A small encoder-decoder audio transcriber, trained from scratch.
Training: adamw at rate 0.0021, 9300 steps, batches of 64.
Data: trained on short read English sentences (LibriTTS-R), 26041 training examples, 22.9 epochs.
Rows from block 4 of the text decoder, named by matrix and row number. Rows with one number belong to one attention dimension. Each number is 500 + 50 x the weight over its row's rms, rounded and kept within 0 to 999. All counts start at 0. Numbers have three digits each. After the name is the row's rms in percent of the matrix's.
# v: cross-attention value (decoder.blocks.4.cross_attn.v.weight, 256x128), inputs 64-127
# proj: cross-attention output (decoder.blocks.4.cross_attn.proj.weight, 256x256, transposed), outputs 64-127
v.127 091:450570571451509530443371516442505490530435534498380506472461517483528530524405527517545610544520495505453458542478575495569388485450458474480590516551357543491507518468419553483560483462457460
v.128 094:481470549565534479418410528395561524477474467475499452520479396463437389513475417448521564530534455488543488485530468593539511541530581556533519494602439509532548480514518589510521421566598564
v.129 108:509493445537438571479444487463419482451433406498489567463606441512498531498456518536423514563471486438491486474492541485421421390573448432507504468485580474486609439505497509435567562614478570
v.130 107:421455569544518520516522511490388546457516545451503499492477483456475546525535491516543473493545521508591471474434570455609488513440443483511420503546517491530446467555489415505468517420563537
v.131 115:459468498547471521504417521437543562506448461494438517532484495465425545537434464443508489520581469420599510536516567502586475485457506483505425471498454461539517513525533511522597542498499524
v.132 112:499463492541494500557479503520521516515443623479466495498474565478489539526547485521468478507519441507463477484513539469486517457428464488581472441474569482550515521532446459475501533445525522
v.133 116:469585391493494531554634530494522502476529445498520513453523491460548561425522564456520507486495539443516552472556507493470431481474461509459561468453599497512496505459487484516555594563381531
v.134 088:561472446532336474482479513418475442475476437540482468570524568490465449488561482530549499388442497573556494523404507485440567506495557504486483494527447512512590503475479487495540594481546462
v.135 107:485446433567460470516437516539415527472502369507586531504483386486525489491584504571402446628509447536524507521533491516478600425495479493488411510483542447554466472498491448526469526471490522
v.136 102:501547518512544529532449577529657506514414583429446599541502544489446453488501525506459458576449495554529515477533490480523513489435454515539528540496592529475539482499463540518602569555531587
v.137 098:592508508442460472500459482468429571539490547523517528445455617520543479561474538603477534410491517575495538530526485503452494406440453568555470452479434547546587545507478490527410572469414482
v.138 124:447486536469555466445565501564508439472517647419492498552515437533541562529538412446554493528501513447532438491469468504473493483393571473500501502513508516452519435497553456474547496448519567
v.139 123:419505440511524494517423524552468473593474447522532483526517492497520453439708558581488514509533481487553530469479468529486507511430647454630559474541504501523460494478477444468593497488554471
v.140 078:533406441500505457449473512493414471472534593445449586465572522473506608459425424473503429534520449442485508507437563413484458454531356402531482451465563540486545494486456492444533443545499431
v.141 101:372501568521539497485547428527493460455516479517555462541546319538501452487459393507480520523540488427432458496523515489484545535597456469512485475580496443490522495490567509495437459466599547
v.142 081:542445513529567525560379574488448493479437463566565483527507498463549479585556433506486484554525473535534573424479527577551454555453577470405536511545521521485517435542476500549496479421544502
v.143 117:513549561477584467464525506458508510505516581477528567523457594528533479462570506482616531476577511503572529468476465502530425519391583531518541481512493561481413495459502515472549574507497550
v.144 111:506437449518453495489457532526444505454487409496476517454480437458522635500406451545475485563586506517450523521513554481496390437561438479400430478458542505524487487472479479545433561451452556
v.145 111:425476428516591498496446514485534482552419571462488494513550402524582511506551474459484465496517449387499492444472473520444519395430519476593568458496572509452540387509483501529640525570517537
v.146 098:412461545468483537507409497475358490523477507420537574492575563506528425478562467506442531421562468401574477526566537480475464421437512527541583437488588452474549451451561535489476522592530567
v.147 101:629552459540495489459459510466437535519531431569472462439442587500497590490474564579560440503516472569494536496480533497514358507464502547433462499448567549527515546516363512510466568541435469
v.148 116:457520555502561514523515524513448514547499617401521495482558392502512617468451468494526435569548520473519513504429535446510419484500452428564405506449505580499486451433511424549625429439493509
v.149 111:499537598439513556481554480574567488476508539518516579494467545505636419463512541475475560610421498566550481476572475495469476439492549498519528532471477541420507478523457492470526587562382603
v.150 096:578507583452498491441489474615427529465465513519430557462506498536552588527405377585518518495474557516420502461515525457470461428513456450433518491487522528478575552509473545427497494437566541
v.151 093:582572475504562493445367527468555468500445515541532560490541464490449572551396501524508498540450458459484513442463470551428526532508563568456486489521527500464507473500476594494542483522522500
v.152 112:534495535557526469529462499567461532505524434541553414540556387484509508466422533590486512596542449564443545504451552480511463521606497448593474539462512540536474471469357476545478447491545409
v.153 077:513576463623460525505399491456478533538487534437520489507573582536482482521482514514488499512489476411509537483531521549499385444513491511522514511544510435489600452504552445516514362514535556
v.154 083:572394403577406480499462502417524482479485563446443544522514537470481535500488535518564500427493470450495525522464524495507522509435554539515416452521504513534565492503501554457586573463587472
v.155 111:645559478532426480434320501379506534503463479547548451513542537443450509481497481570509469527523439560470534497442434491453443548563545490524417501478479509514505483517474560480420476552475398
v.156 107:495422533594539486485544487475419465456580449497598458520533423500552413448515521511519503553507449534513521474474485500472538557584506544627396497512444503469428430516492506509425527432468443
v.157 117:600464563611482504452418522429404553540520418517469502556484656542506513511547421533514564544579498525536475532458470542516434565419608528492396517562417478521499528530538483525540479401539522
v.158 114:504514543480491503565477471516442578504499588466491549495539637590536483514489584536507540426527510505541552502505531459486402473333566550537560450454559557483551503474440502488463500423533542
v.159 086:455570444449512504532527486453471482531492449574486416463482410426388459499505520480484496453490484420461478528562562566564507564583499455492471457501490492502484563481670564488465476516408478
v.160 067:465579528454617551465454543459546550509559488449463486434542488491491569515467518546452532508518431508463449522474555462555457450555410458560516498454467541553456514443537496446485415572454500
v.161 107:447421460555474472455478495394480485482515500466518498493572381550399498536500470445506586472481446418495530498565484575465516520561526490561464517567454557476542431518615530439554405611517451
v.162 111:396531568460510555498570479484548484463451513501470487487496449506558463497405513470404529500421520522432516476574564449490498446603376527512605461432576454489544533475458490519406576610383549
v.163 105:565500494512585484565410475476445516570534468560519446526513571391481445550501500421509443520514527491492504519528555538572574604559429496486558510463444459541420557504459501513479491547414371
v.164 111:530442401576451498589561507450552548430511523431489491512488470496477606521440457448469463507481521479485517492525470499454548435479421484421426497480520465541499490514528471561546578460387500
v.165 086:540562529479437500535541530397547511516551491483491460484528467493421505563371534518538510474455520548446540511534506538538471591544449493464397516444413488500560512452636547556505494441464467
v.166 072:488533509514456575476402549512452485432505436443468484521486581519545485558560499573400503576479447524452460489487503462450499426538433531476509510503562480481405515488508505486475485584487550
v.167 090:424530593452506537516451468523476464571491367516522462524427563560553395532590492543461549483452475559579483511526492517490533490487500529534541528480446487506459493470568461474471429482472544
v.168 097:550526506458597523448344489505533454514461589525514542543545489473578516556480460500522431580511417502487486447443444492471534498437505489559534523522469511426459451525470515511514513477500491
v.169 089:435553528567443538529478521465482515497478512438585494533606388511515411449434407502420467538479465434466547449491414479386440474544455500500537523506602457470529435466571523541449462573538613
v.170 073:544532538499500518549494497466558487515486532496450569486469474510517537476467460406532488551543500487499510574494455488456502548535481499463409493495517454506472460496486597473586443507565536
v.171 121:466515427543545492465502553354476498491504478512559548487516404451446471390477492432562470483547449485461510523541531488516520487593394539590488480484560475517439466468437591499562538618511499
v.172 084:496533455464464494442527463477485511505463502444435542438479471536441555480481457449548412415545513437390426555483506432487477457469372479391555431481582452463518490514485574460440530541496506
v.173 086:439432442540567500521386521533592479490477586571426553454407480483469489495430516428537501495554466466456501475495526465496569561463471493508501453492508479519501475483440510504587465390549520
v.174 120:530491425600393459534569478446551509451482496514541497507465497466359478500452552469498459529494449514515502523505487490535591542594415513527389521484475462531433492541538524559453520513481443
v.175 094:544467417514610509474552472500469450438456657508550504480531509535517490463454448455601413441549539433458525455462474542455558472467470498500514518482493512424435435516425480514559489452495422
v.176 127:390479502506505580531461504480503522522458500491442606477481447522503449536483456490483483470578459356532488527507530463454437467426489513480497490480532481516562441480593490481616522489472624
v.177 128:589576505476487502434522496467496506481492502579457540409457569450550498496405568532528460507465486519424497501529506502486467494575381501470462510473518502474494510482441604488415585585432483
v.178 094:532523512455511513519426485471564499523543491510453503463532455430464420490482458459408552519492487567432531543520445533512552532601443464606483483460454541478466563469504499535442383597452488
v.179 118:570462620504525522449481509444532555474503632544424528500432595500495554565317537486553455431502488548499492525487524480497506484543462572397475521485448502518544528514432525494451567471491544
v.180 093:504559632481590498499396523501471499580483591485593514564526441529454467495539491463502483472529395494553478486473440513550452553488520508632494523481527558484449469472576530438510415535610512
v.181 115:535433451445470460518434472609542504521498520578494531501499468601546494503500499551461503508476471517447546505458435451423492465420544461488605505428526573492487479509440483432519491468471470
v.182 107:514566507473547557492457569462554499510504397529442591511417525401538530470473412435490498518485546541490510472530477520526465496457460490485493472442525525521444523466536494577615557526379583
v.183 103:474431389555483522509447477528571466573463554481493504535544574546558476544598567523432483460454508474538492457494506548414568480439590460580551469515527504482607454509527461449614454432519501
v.184 123:484506480484478485416524525408567497547555436532414496471485382502431537441445494421548562441513481457498479522512515529536475506525513496540520502555492464517582514468491539454577433619488491
v.185 099:440461528504490440453495443485538504561517577456488438490462445564474460495463508445584518377529521439538487523490489509546490533539566525570482526475410510508494482487651520543495483525562452
v.186 078:570540508548517501503479557491635527478499533478496525546458536458467452564552491470463453549471477541519504451508467522474589530423613557479483519515492555550519487561541492525490569464572589
v.187 115:482471519493543490449519458656440415457570465554529569540487372535579406499518383527477540514505496477485471507502474529383572504528533478536514462517508513509533452481471500473521476413516489
v.188 095:512467482500432461550462510521613502542483672460443574534513525560485521519526435470427514566443516515465471469489406497439527495459535453476510460439575546473528488483511485445599430411618499
v.189 079:526446421449512463470493483463348528497508450478546580500537553528515430494591499468486541479434523481485493500553558496479567472466462464376535451514494584487525481513484575467523469555435424
v.190 076:620485598479474522474568493468511562437551581511546482500455564523554508528414495518572496432523531564472479512473508467496393471460510555508495506499507557479491536514409523501528601431452538
v.191 082:486429424523508446496498565461506461499496469461460532478512456429442514459650562435460555488551515528539468565535493567548578494557480376536386480517418479503440530548618508507590500489569427
v.192 105:581537544502530505593434480550505482452554545601554460553460510540525503452453633464482505493531504518475540487539488476593504527514437535465482509449517496536488463529366457573452502512441533
v.193 094:388526408518481531459436506469494518468488396477446493459468528469502459526539459545460537555527487533506509523471506497447450609512527495531477535554401465511508498499623519520544409470483533
v.194 085:530519517475507485493564510474513511527409540518501463516451410501558474460566562509596398448429515542464551520463525543469560577488529499388492525507465490464529525469446481541468546508488499
v.195 109:497542468522543482494607511404529516565604551470468532494556613502358490515459508481491515459441507505549511490452530507562510476536516511383457489517484532519512493455459510561435421409554527
v.196 115:556492475538511475453499527417436560461499444527565532492501486447455524526561450410599532421546500414481547537496519567423420547480414435603425514461551443464544545534522538447632521500553542
v.197 091:585545449503521485446534567472429569554437540520475522440546527444331445515535554531525492529546538495526450469412499501542457503474399571504529507485481470512457451448430567533550472559456496
v.198 097:422451536487430501449433467474487506489368499554576508515457532480525611481540482503540490496541528540576556517499510528517468538539529466394537464395535486498519479398480400592400488514515609
v.199 113:421432418434527481559506496629522488451409564553477518455429490508494523537552556444510494493532504490600490511562514469582494544499505541405559511502485482530526439551459446571396565604436577
v.200 096:554505492481429525462506504446541528538480506457473515516537660403476471502468515536413538444491525530371467471523493455489476494577463543548497504419474464457467537566599545488541497507521519
v.201 091:542600437489575479498512534390458475540472454508485588432483507559407542538496468592502474489480528447493474514451532489450529426438429400513440525443537582494489503439596525446506458451499474
v.202 099:523549468539546503530524525632522568603376587549472579499509561477412484531474561470533488474497474460511528575431511450499488524474558475465487459518507515442469440532532595550558589512545497
v.203 091:535483386447458462489419509482517493501490525528507461468510475438469540473487491491417415482471495506513480506576465456550566532565536603414539465542487518498515479470497434596434559571512543
v.204 087:476432508442506484555600486551359530525545518463509446523448569589467498502410506549544482493385483483488527507481526485501509533421541451448496516468491469545523458570568507485413500438517436
v.205 101:429514391468567432592449486502548490497502452501442391429493530498478467518398527472465512585426482511518466494529482465595575489481440421344550483474509478504501452510575431445391517590436554
v.206 090:627490493449500517516526451397526502507585481564536530486430439551533401597528561439529513438498511413629479470573466555567549587503513479530538443630501577450476506529553573494549504553454465
v.207 081:639472412512396528502478492497499526501462456497465553470475558441538551600452551505472389457540511496481467552527493501485498577475546637522531524531543484441527441533473468533479556507426531
v.208 092:493453573475481516482393534486370508495589525520529557531615512501426544524461484492446498568514545541564484495462539454446473437518403474380520507585559541493587446498523402539387389472506454
v.209 099:531487551455529536492496485386432434428401459554545522494550561473488453521574525441590520548499520514459504461481459436489434478549426460466548499344561458484500482478500464402450509563481439
v.210 094:564502483487428500504478490392462572502571508528526476521491593403383556586489469566539485523486522531453520508472539482487457594509465476403490514486477539492535494505598529508495437514525516
v.211 082:561529556523573482490446492580553527518535484514501530468533541451419627424613538499440537493512495477541505487497435435511392506406538478476490516505576525548507448522435477427519514513472552
v.212 105:599466444468386522533507468437408468502559459520522519546512477471551491489527598488468484489460525549601512515514512473512524506511531594431476495572487590510429472502442493545489538447494398
v.213 099:356507494533537468460527487516387458466503465460562517441557486584468511440443374424563513539432469513472477519485511524431454476598562482538547519553506423527509509446475538486479518536572453
v.214 104:425559363520461459541443517467516507508442548478392430437482595579473487470512609454461524510496517466505479490503491562505464463431554523475539483604526530545494452520403482543450516526541468
v.215 103:564518438475418449499505524445416569531553470468578493518442398429401431520557550549544540518521502489585522535529496531548503485439514551459492502547484508459541481552490490466552581423477474
v.216 096:547402511405546465433447511429533419454519471464550461476516512437497423492470423563477504508470521471577495488561451494510544512535464465553571509547471525474489520444552523491487527514441497
v.217 081:532490426474472472524556472480577519476456627553532500495486502592456511490507541532479420391428558552433503511499484517506536560584561504470535490448463482486558531533453486629435516575538499
v.218 091:404498593525453472462527457539624509482440550525487456528503430550634487495561571397476485482527461435553471496509484546528557432503505553581497451588404538526438539529433521479517549459520513
v.219 091:528524417557512489492583506523535557526540545572584527511401494559488529501565497419564557397497460459560547502501463523483501571452509470480433490539489447458493536572494547532564534465535569
v.220 092:482497538532490518493549512453532499505388432470468525519458395400495524521455482493519388449448506502460478545542515457501503626515574557541431484535458522482502514537478514427574564564433434
v.221 093:590616513528512555580499479565493464568505488582481582480507384523513506470573582458496426557581491505527452558488537510478573496483507540420473525526490542494432530557461470521485542443447436
v.222 106:534405435484488521474500485421441539488461409555427506456476519527552518570577561401458507482503473493519510514559461503468442480510411549614513501462603528534436548517535558538551472546468428
v.223 096:549506484437402466438421474414578502508391557466515514511519541428419518475655483474451572517491531408517492480520484495501484481545476563588521482453479569494524479464470512460572531520481522
proj.127 071:458542546468554516405524424468454448485516590453446524431394497522513484545529554457476423503467495431575502490494438475547497504502437557602502465508509558492455424521457558502513511506467481
proj.128 109:562495500519457416470511510531468556464453532574481454464502521446492528525482557448472421545402455532465524440505508537475476535564578396465516519468429477443474494542546635520527491534491520
proj.129 125:522521458517493512469498579484572413531635479411472534501508523453596506533492499459490463470546548503579506516471502502449485518534471570516528512457548452611524513551481468501563570466529496
proj.130 117:530540512464411481463538494538498522553476584474454515471507491614475533553498468475521536470513523341470440422520490478481433477537481481459478483508508521451510485517583402478559493485462482
proj.131 097:509465537439436449449515476533532479516424517411541541484562524537501526523473637490480528429497513473463502479504478529503515577520533543514577481500486503621484568605521459531466519511496523
proj.132 107:477508533494449523499504478562483450489521468444484521381505458530467540514522376441449529497525577430534427489541502554499498487472399559477493416501516467432472449461556478552562504402515480
proj.133 121:497486514555629566502484524396547472484568482572442503560529528469483492525470524580472503444549589539477575545476478484482505573474411530607497532475473501615567407473429494548427598469461528
proj.134 073:393559508540545559525435539522465447455528491505519492423528526475443634467461442581589527526546507574572409484424514432467461480440488452525487497486454493470539501448465545569524469649526521
proj.135 101:579490484483504471546475473494560515492565449409500509550517533492565431524458404409489547525536464497478475544569617481488527509451506475503568548523529444489474531561491462442457524431561478
proj.136 110:573440516496478490462523519606497470436488512541495464394550495477485585490532481483458484482432547493510498515546531526436463623562528509422539442488404441488502538546476589582547521398525448
proj.137 103:449501557564432548484462404536529415462523378448574528449457456530518485470537504503513627505541492464504421551476587459516518439465456557491429466538457487517445579452515430464515511412480479
proj.138 115:553520533498475491505509562481517534526472557507508465452524519513441571480592540490481429484471445430468567531501397510480478570532492438516523465567393519494519465501537556509540541543445558
proj.139 116:640498483503519533514434499519537528575503531445540576522478513544439577536500415554538448502418471530500436534522481517506531581482507439527508481418512590407447481540531485499460525633444583
proj.140 066:494528512463448600519502468548519391503546541419486514437550537484490551474590562442476493416563505538598540509457392545547523535547441509570475564512460474475525562479494399488580457421463487
proj.141 091:417532497429475479508522536431470510535546520465449545490450480532453414536449337389492468522439577514444548396554412540474426430559524534498494460495625480413510437511488502510518527496486486
proj.142 069:629486507575551475473468536505542552412427493546459522549559651549426564469460539505542429517485609494484520502509518514524548537436571442490574477463442500547464465493486513473469474555471547
proj.143 125:540454512523518497464529523497531534530434533566565464483556499502425570473563618643509503461486474486455506530494464499474579618525456467502480481519404600523500460480508465526446484506441571
proj.144 116:498517552546533520510500514424611508558537566420487497559515604525556497523416558502443558511548528404539499545477519538531581508433423509539549553539526486595580518493508394473415547446507560
proj.145 125:597521499534568566514433434515527469572476439486538552443551530509455571439572462502443514459427488565570578547528491557482578609530461465590506422438415476496460490504528563536486544518471583
proj.146 071:443504522490372549497479518485552484561479507541515523440495448498480464523535526491512489455419594537486459509422506516495460482553485572535473416470529475544464483557473460495649516478468460
proj.147 101:451489487528533520468462513449509492486538489552452501473492620508521618507478472628467505484553573426592431532437511498483513498364373486533483512508486527543589461439493370535483508508482506
proj.148 139:562518515450428570499587482513531493570559555436567504469433530651465508513528535450475537430525466416524519513519464472526475571555482531500453521544481531448513519512593393490424572424507534
proj.149 117:514401507515502431466523483530518517467561574578477453483485431400635425482572556485520419508455494467538505513477527483467433444553493469453496526497482506513507554511423642473589534437475457
proj.150 094:410516497490411466502519560472391463485628545481531539507509477463512478409540427446518429503476547437626517449432454512464388417504498533484418491526539474456581540458438409431592511419476495
proj.151 100:544496420500558506488550634494535495415476552549456490443566582428442569463472440589464368580545537480526548482507439543469467572530507533472550527495493423541548502505513462454478517536529521
proj.152 101:471504460468525529548458437454533555545630539501522524529422528551504447528444408381569558540537544413499434456500488516575533477458543436474447553404605485451524527458580374435384542499476461
proj.153 050:478486464436370472401536433522466460494490537484455551520483484486529552514585612403499437430483541463608474453462575573535494452549524551472586461466516480548457518488449442446523496526478521
proj.154 069:451572529464503515513463495520405484443446510504496514464529525552419657415530497496428526473542497519618475471539440487431473561513457516485514492481478449545526478509507430537448492587560553
proj.155 105:547493472553495461523417492499529509451501468433527484419466520482533529525538561542554520566576457472527446545516517454492657552397521469501549549415468533524475502459576455497388501479520501
proj.156 123:491522466513527525547535452427558515528540495441505424547413482510543427546445436477525527556600475423464470461573569469567571442506450457500494599500551475439442455448533447434419522462521496
proj.157 141:519427494497404433439582461500464525531450485433508514544433605539585516525536608507526503478523471433562392502487498435527515476513552456433510497529408533542444574507550412454462464578514509
proj.158 096:502521518468416607488494489510551496567489544540591521514469500565484548465549537541525570476464531474559376518436574539513484504560514582442437401531477539543458458493513411489555486540505481
proj.159 066:526476492529536515533508548452526534538464465468402495488513465498505462580341442635456473543493515540414564471521477478496519457502511587587530516480648497511490477448512507515499550509447547
proj.160 067:525506427464414475501602500508557477540457584451410481381407443494456502575463480538468430475525545436464540539456480580508466515530449604552532479491551518485547615497556491510507480431469469
proj.161 086:545462516444458486488474520491537494481486536477516509522495505477473473488502607443511468451468371609528582499515505490527530507562571503555517515441466470562443561520547551479443530521500516
proj.162 097:411514546508563565488484469448568427501546489556448525468488458468567412557459452475456501472457592511472555429440497588511443450563422610488450492505582457500509479495434576530574494375513485
proj.163 065:546541434503553523514500407548508523506461436563494509484531490464509453475504599497530496511468540593383490501471491513570573488440550411561535580488561494528440548435501516461554414544450441
proj.164 102:501523550519572556543511440463516452463460434430541499529552534526513491450526567459487614456578507554496511556545556499514554548486491512543561516558451417636496487503498534507387504420596516
proj.165 111:484465521507502559522540549468507514426484495501476458501457568548487425542408575509481518531598495509458534449507534440551497488503529593491519616527541450528467526487511464466394525505548507
proj.166 070:462504460513491417466489503462580486544560601429442451438429493459626503537508486505496461504522542403551482489409549561529466462471471545500593477489556476494525622546513459453529494376506486
proj.167 076:445495507465440511477513516497538533563506570486479500535401472513509440550440480557549496484464497484398449511454599502532398421474513536472545527540588500424446590568490495486507480531475516
proj.168 093:603489480515514442486477426582552498469462536512497463438540563492514552386603521527457481537485495447475551564533476530513570570489502430511589478502438535470484579485563458455523464492493553
proj.169 083:517452506502478509469436533445512483477515499525507480502455549524576395535521462432482498494487532502531522443540526502485493544565479565482521473451446472456487457549506541482508532409560505
proj.170 070:531466506437476520489566473470422470498493385553548489519523458543544482474524559512555507520441519602585478444560465461465533521515546504443479526563437490457502549541522507592555421441564504
proj.171 129:437514444426582556501536512479469418472564456561396479489540470487449495555434457505463459451539578549512509445490474503484487540554468547534524555481525490463506428513458453557524506426554483
proj.172 061:343534462473506542522457579480499426538523490445459464426499493490453560441470441555430468500459542556546563529410427546437454512486389596544566456562564458482565455476453427588643502444507501
proj.173 077:520503475444520570466536445592469462492444515469507512527427500568398551446499458475427403472453539567507503476574404588541478474562493561476482499552528538372470475524497501529545438508528522
proj.174 138:466511468454552460536538482514460479451456434488455413505539451471523472531422488464463558515626496544485490479567554418502518500536523497439521591525544394489464514551488488510473440495657389
proj.175 086:478585398522600549508529465500448454467448453498555486468586485485399585400588424552490578494569494548442549531523400509536509522527503469473535482522483463525478437461559416504500475507552485
proj.176 119:544465547410439530412540555520503442540436542472539512496480520572484490483476530542444487424404534531518528492510468550418452547594518623522538433555499508562494565588449510518586577504484563
proj.177 103:421514441530501504483513523510504427448559476548453456376502475418580522454512470557457428546592527452564487521445548477459526454471425575477503575528527480488598484459460459484568455357558468
proj.178 100:550485512501441482506485426567529468465504464441545481428453419472588401541474578436526545551545400507445469515549536508600552505535556526447483503435503519452446576510557565445454454377514424
proj.179 112:416538499471440472433556481575429481462454474599512455454495484501497522436555490504464512535569561428583473461470479502454400396585483539429429524576476464494551530518473497451608427472515440
proj.180 075:535498502421414551468499535543483527514490553581505526390452498554423508530538417549468454508467478428465485489512505482490444546549529567450514481488512536391499511515552454481536472550467461
proj.181 117:450495477511548537499394489519513490480531504500556540525472515512483503357516348509531505526442499580588437549475515567512467445395471561518500437501547531431476545445451509444576479537518463
proj.182 123:591434532494524544483526470547498492460480473530555455498530564497525505531485665533455501441448470549479498618470529493473550593495491500543563498561452561560488531536485574521416486448519552
proj.183 094:654539535524478568492466481559479478484468461416533551489522525509417595493582522473540474513459479626561512579567563511493530544504513535517465430460504478553412511490474587507448507645485573
proj.184 136:452491522408469504492528529461444463528545426541479567561526461488451466543445502490477438413434473591547587448428437519476429541567492552557456496467452511492523474527473578546497567569475554
proj.185 072:460502545435504561532519490475479527531373520558562507524516487529434459497510613593488532476428444571483577499522502488514523490583539566489456547502484536441472474561483519520451509615507505
proj.186 086:595479483498536446429525556523469548404390584547467450439511584457443585508511511538403430533481500483491518495528520504452446564601556464435591545488446451526510549541512570513466471531516494
proj.187 099:492535457468516480544495557473479509504571509476532482551491470480471433433451363422549479540486511538506490487550441501463444477471482512494483499513543525408482428441491500439481554487527517
proj.188 104:584487509488438549538446530624457506470460490462570462491475477514483549445622588359536438487423439600602444514509517512551517548521527582425504397534465495454421493528459617458531458512552467
proj.189 079:532497503559498556518514536478544497423556481513477496532635493463519464478458512508531521527541489569467531551450491450533551493428522451556520633503511457523450551421489480460573534489497506
proj.190 055:345447554480437532454540477483435482478548486598524489490509501498523501476513472601506540472475534459622454465454506515442409460565420519410505472565469500502520508484419478543499525494481488
proj.191 060:565516560479413426508532469521472483480521458366524524514447435499549464559465484418504515492558427518443471532562527426531575501506555479531520556501472538433451571524536566536426513423500495
proj.192 095:557532550507498529494454467476525479493500514507527435524601515532523507582522541490514473553565587433404451483490518493555557593436493431503456497474440458608562379430479443527492488518515466
proj.193 102:441484446555430448433579497545560478540408512485532555599524510469356507489556521571569501494479532486552462517467512488522509474492487473547469568523437513550490583424539429448479501510527501
proj.194 096:492367417498514452500534489531498532605530498490575537578469485483510562532464603540517484423551509495465527503519460498450512554621507416571477514403489469417513513499423600481493543489448535
proj.195 118:447483537478474505491575544501463450517518395494429484444445503480707540560463503504499508537436534495475545495502489462440574545475438458430496523599460513456480426465528546490442526476573517
proj.196 128:473533505531471498501491419483537482560516527483482539511513491483499493471421456412506550459518479497531479474423488591565467477474512512516530496443458522509484478525497483565503437478420500
proj.197 092:444479468519558581473538591495539477445571569492412519439562554411612436543540446515565528540366435512472449513436543494499488545424455469533494551506516517566476368497516442525482525400533464
proj.198 075:573487408455486467548501407503393501455528534461575502638446431537490474563531461475438543455574479502554483507430448547457544546517524564570527396473539502552479484471464575469542529496499479
proj.199 105:599492445485460525555517431513465557393541520428456444458552563579550465489524537484524483516608589487546487476451471480510567518478434534498527567434504499563496521437512463509560485516477523
proj.200 095:408487537474497516459452542505560485547513455468416506506454481502564512513614368481519507526343436551485496492561486468513453556533604545490541500512538472469565550523544531403477553544527476
proj.201 116:545556463526577483528479457468491448468487430484488483506457557477475420396485375509477523533485379530536567504499547540415497468501472562461564475494500518521479511492528498459515438456505494
proj.202 102:526508454477470466527489574543509452451478523491436470435434473497505423602414540524511555503498555507476529509471542446462448507516562574428609530475563532541526511550570532490484490557415518
proj.203 090:551518484447501513458510451507461517482595534424447548459489523534459487565594454410512469431474509429532435522505495435468476573469496495535514386466499511501609474410473457506525568448516530
proj.204 111:457411500455395501493510491453552418528477440531651490563553486485393500515439547522533526407569474402426473479475548501476489572528489384538520540557455406560403573513474531547516503522525488
proj.205 116:561481488544543451426492460459518566410452472445512450528544579559496481386491508466530461446460446508449515502559470463533562589447423456521583452438432537514484598451489439371550538501483581
proj.206 077:482560510509505479494444509532530511537499531452541559493546449448562523493532584494533583502508521522412492515485494492576565564458443425486499513507452562489418459506527497546564448509496542
proj.207 080:544476438356506462454523417560447477564565488446511543533470527521524454501596440394462566553543474455507508493502478481451437549426551572504400461433464533553558522485491523548505504543500538
proj.208 103:493566495427543586547540483470471490438562482583478498370464600518559447445491509492477486513488540470581504532501545503456522474478415591502511451544458458612446470520478456511566589522549503
proj.209 105:459420481581561490537466527452534493515463543557490418535532488451512518400532510581543431576574591565526520516567501569460518489582467518577550535455490424538500513500410550463479466606414433
proj.210 102:459453439459444453500583453459521430654511461547462481609455477486591456496466533557544519478456517441569524516473506527469508500499490474576483453486394489588578467450435450455430532588513514
proj.211 071:522514551509512400610557421470506503528559531594453475494459520534546480521467512478521433536592497446414542527524513498556526458509511557465451465448465564557617462498490519496472495525509494
proj.212 101:482499524453531481526422536503535529538577489479487534449489458479466536563608519469523482543500578400461465479470524421486467526541504430571448502542526405516486504501511518540596519511528475
proj.213 122:424448497532460452388508538442504485495413598585494470495516562511404533485489562533555494459517591482573424503476470479436425380481469443469553503575530553525494505431460563503479453584545453
proj.214 101:557418509470504502506496551506547584477534587405479517527519539530430485566540472465615520516398543488466428467542431423515516628505473479483457550524453498512506466483502534475537546419493522
proj.215 108:516518507554438552494501469494541432463506453437503531515541436481455465485479579474500548488445470422428525553408574504546532623422476433588501475432450480566477430473502430568516525392487472
proj.216 100:347564501569463488445476596436527521532516495486601547423530428480501589430628506596488463482530572605539467532503457548576477488488456472577560414443514492437474519518483495561551517430507482
proj.217 082:482407451375454583511511484493493499509589464440558570551475507511450466589507484415503539418475478528513501468493460491444433615531515443460409485526471454444471461560459527435481566470501526
proj.218 111:576600506474551492539522551586470570449479564492475468444450503496575514546520479542495500569512473567497529491531488390543570457504494580443452568495566561485541428550567478568533409455502518
proj.219 093:581551487455462472546503458576452487490480470422488584474440470503476468618455536355495550416532501443424501435398500452527542557496542452467467469489438544514477439478554456517540470479523483
proj.220 107:532429435605577407512555407481556544595519511500563458525556473491542570418536488557489526530555473557572535503570439508417420457570547522469513533371521505451576580486443581551445488540458527
proj.221 087:661519500504591460556419470559589553519448495464443467542472489469524474459486554534479523520506471489369555488526531398476551447557601522485486509469503539592482439455539530469510514505459549
proj.222 127:485504512460555458529466465502543509526537608495438530468547558487454554495581430464586472483487519498501425472497563433540447506594601514524533558546513520472490569533604476523612373539445483
proj.223 112:546494525538450533536539537522500506543582497489480487520447387531471482507553469558588508606430474588516538514546547557497517509487494608513570467457486533528579484437431510505517528383480503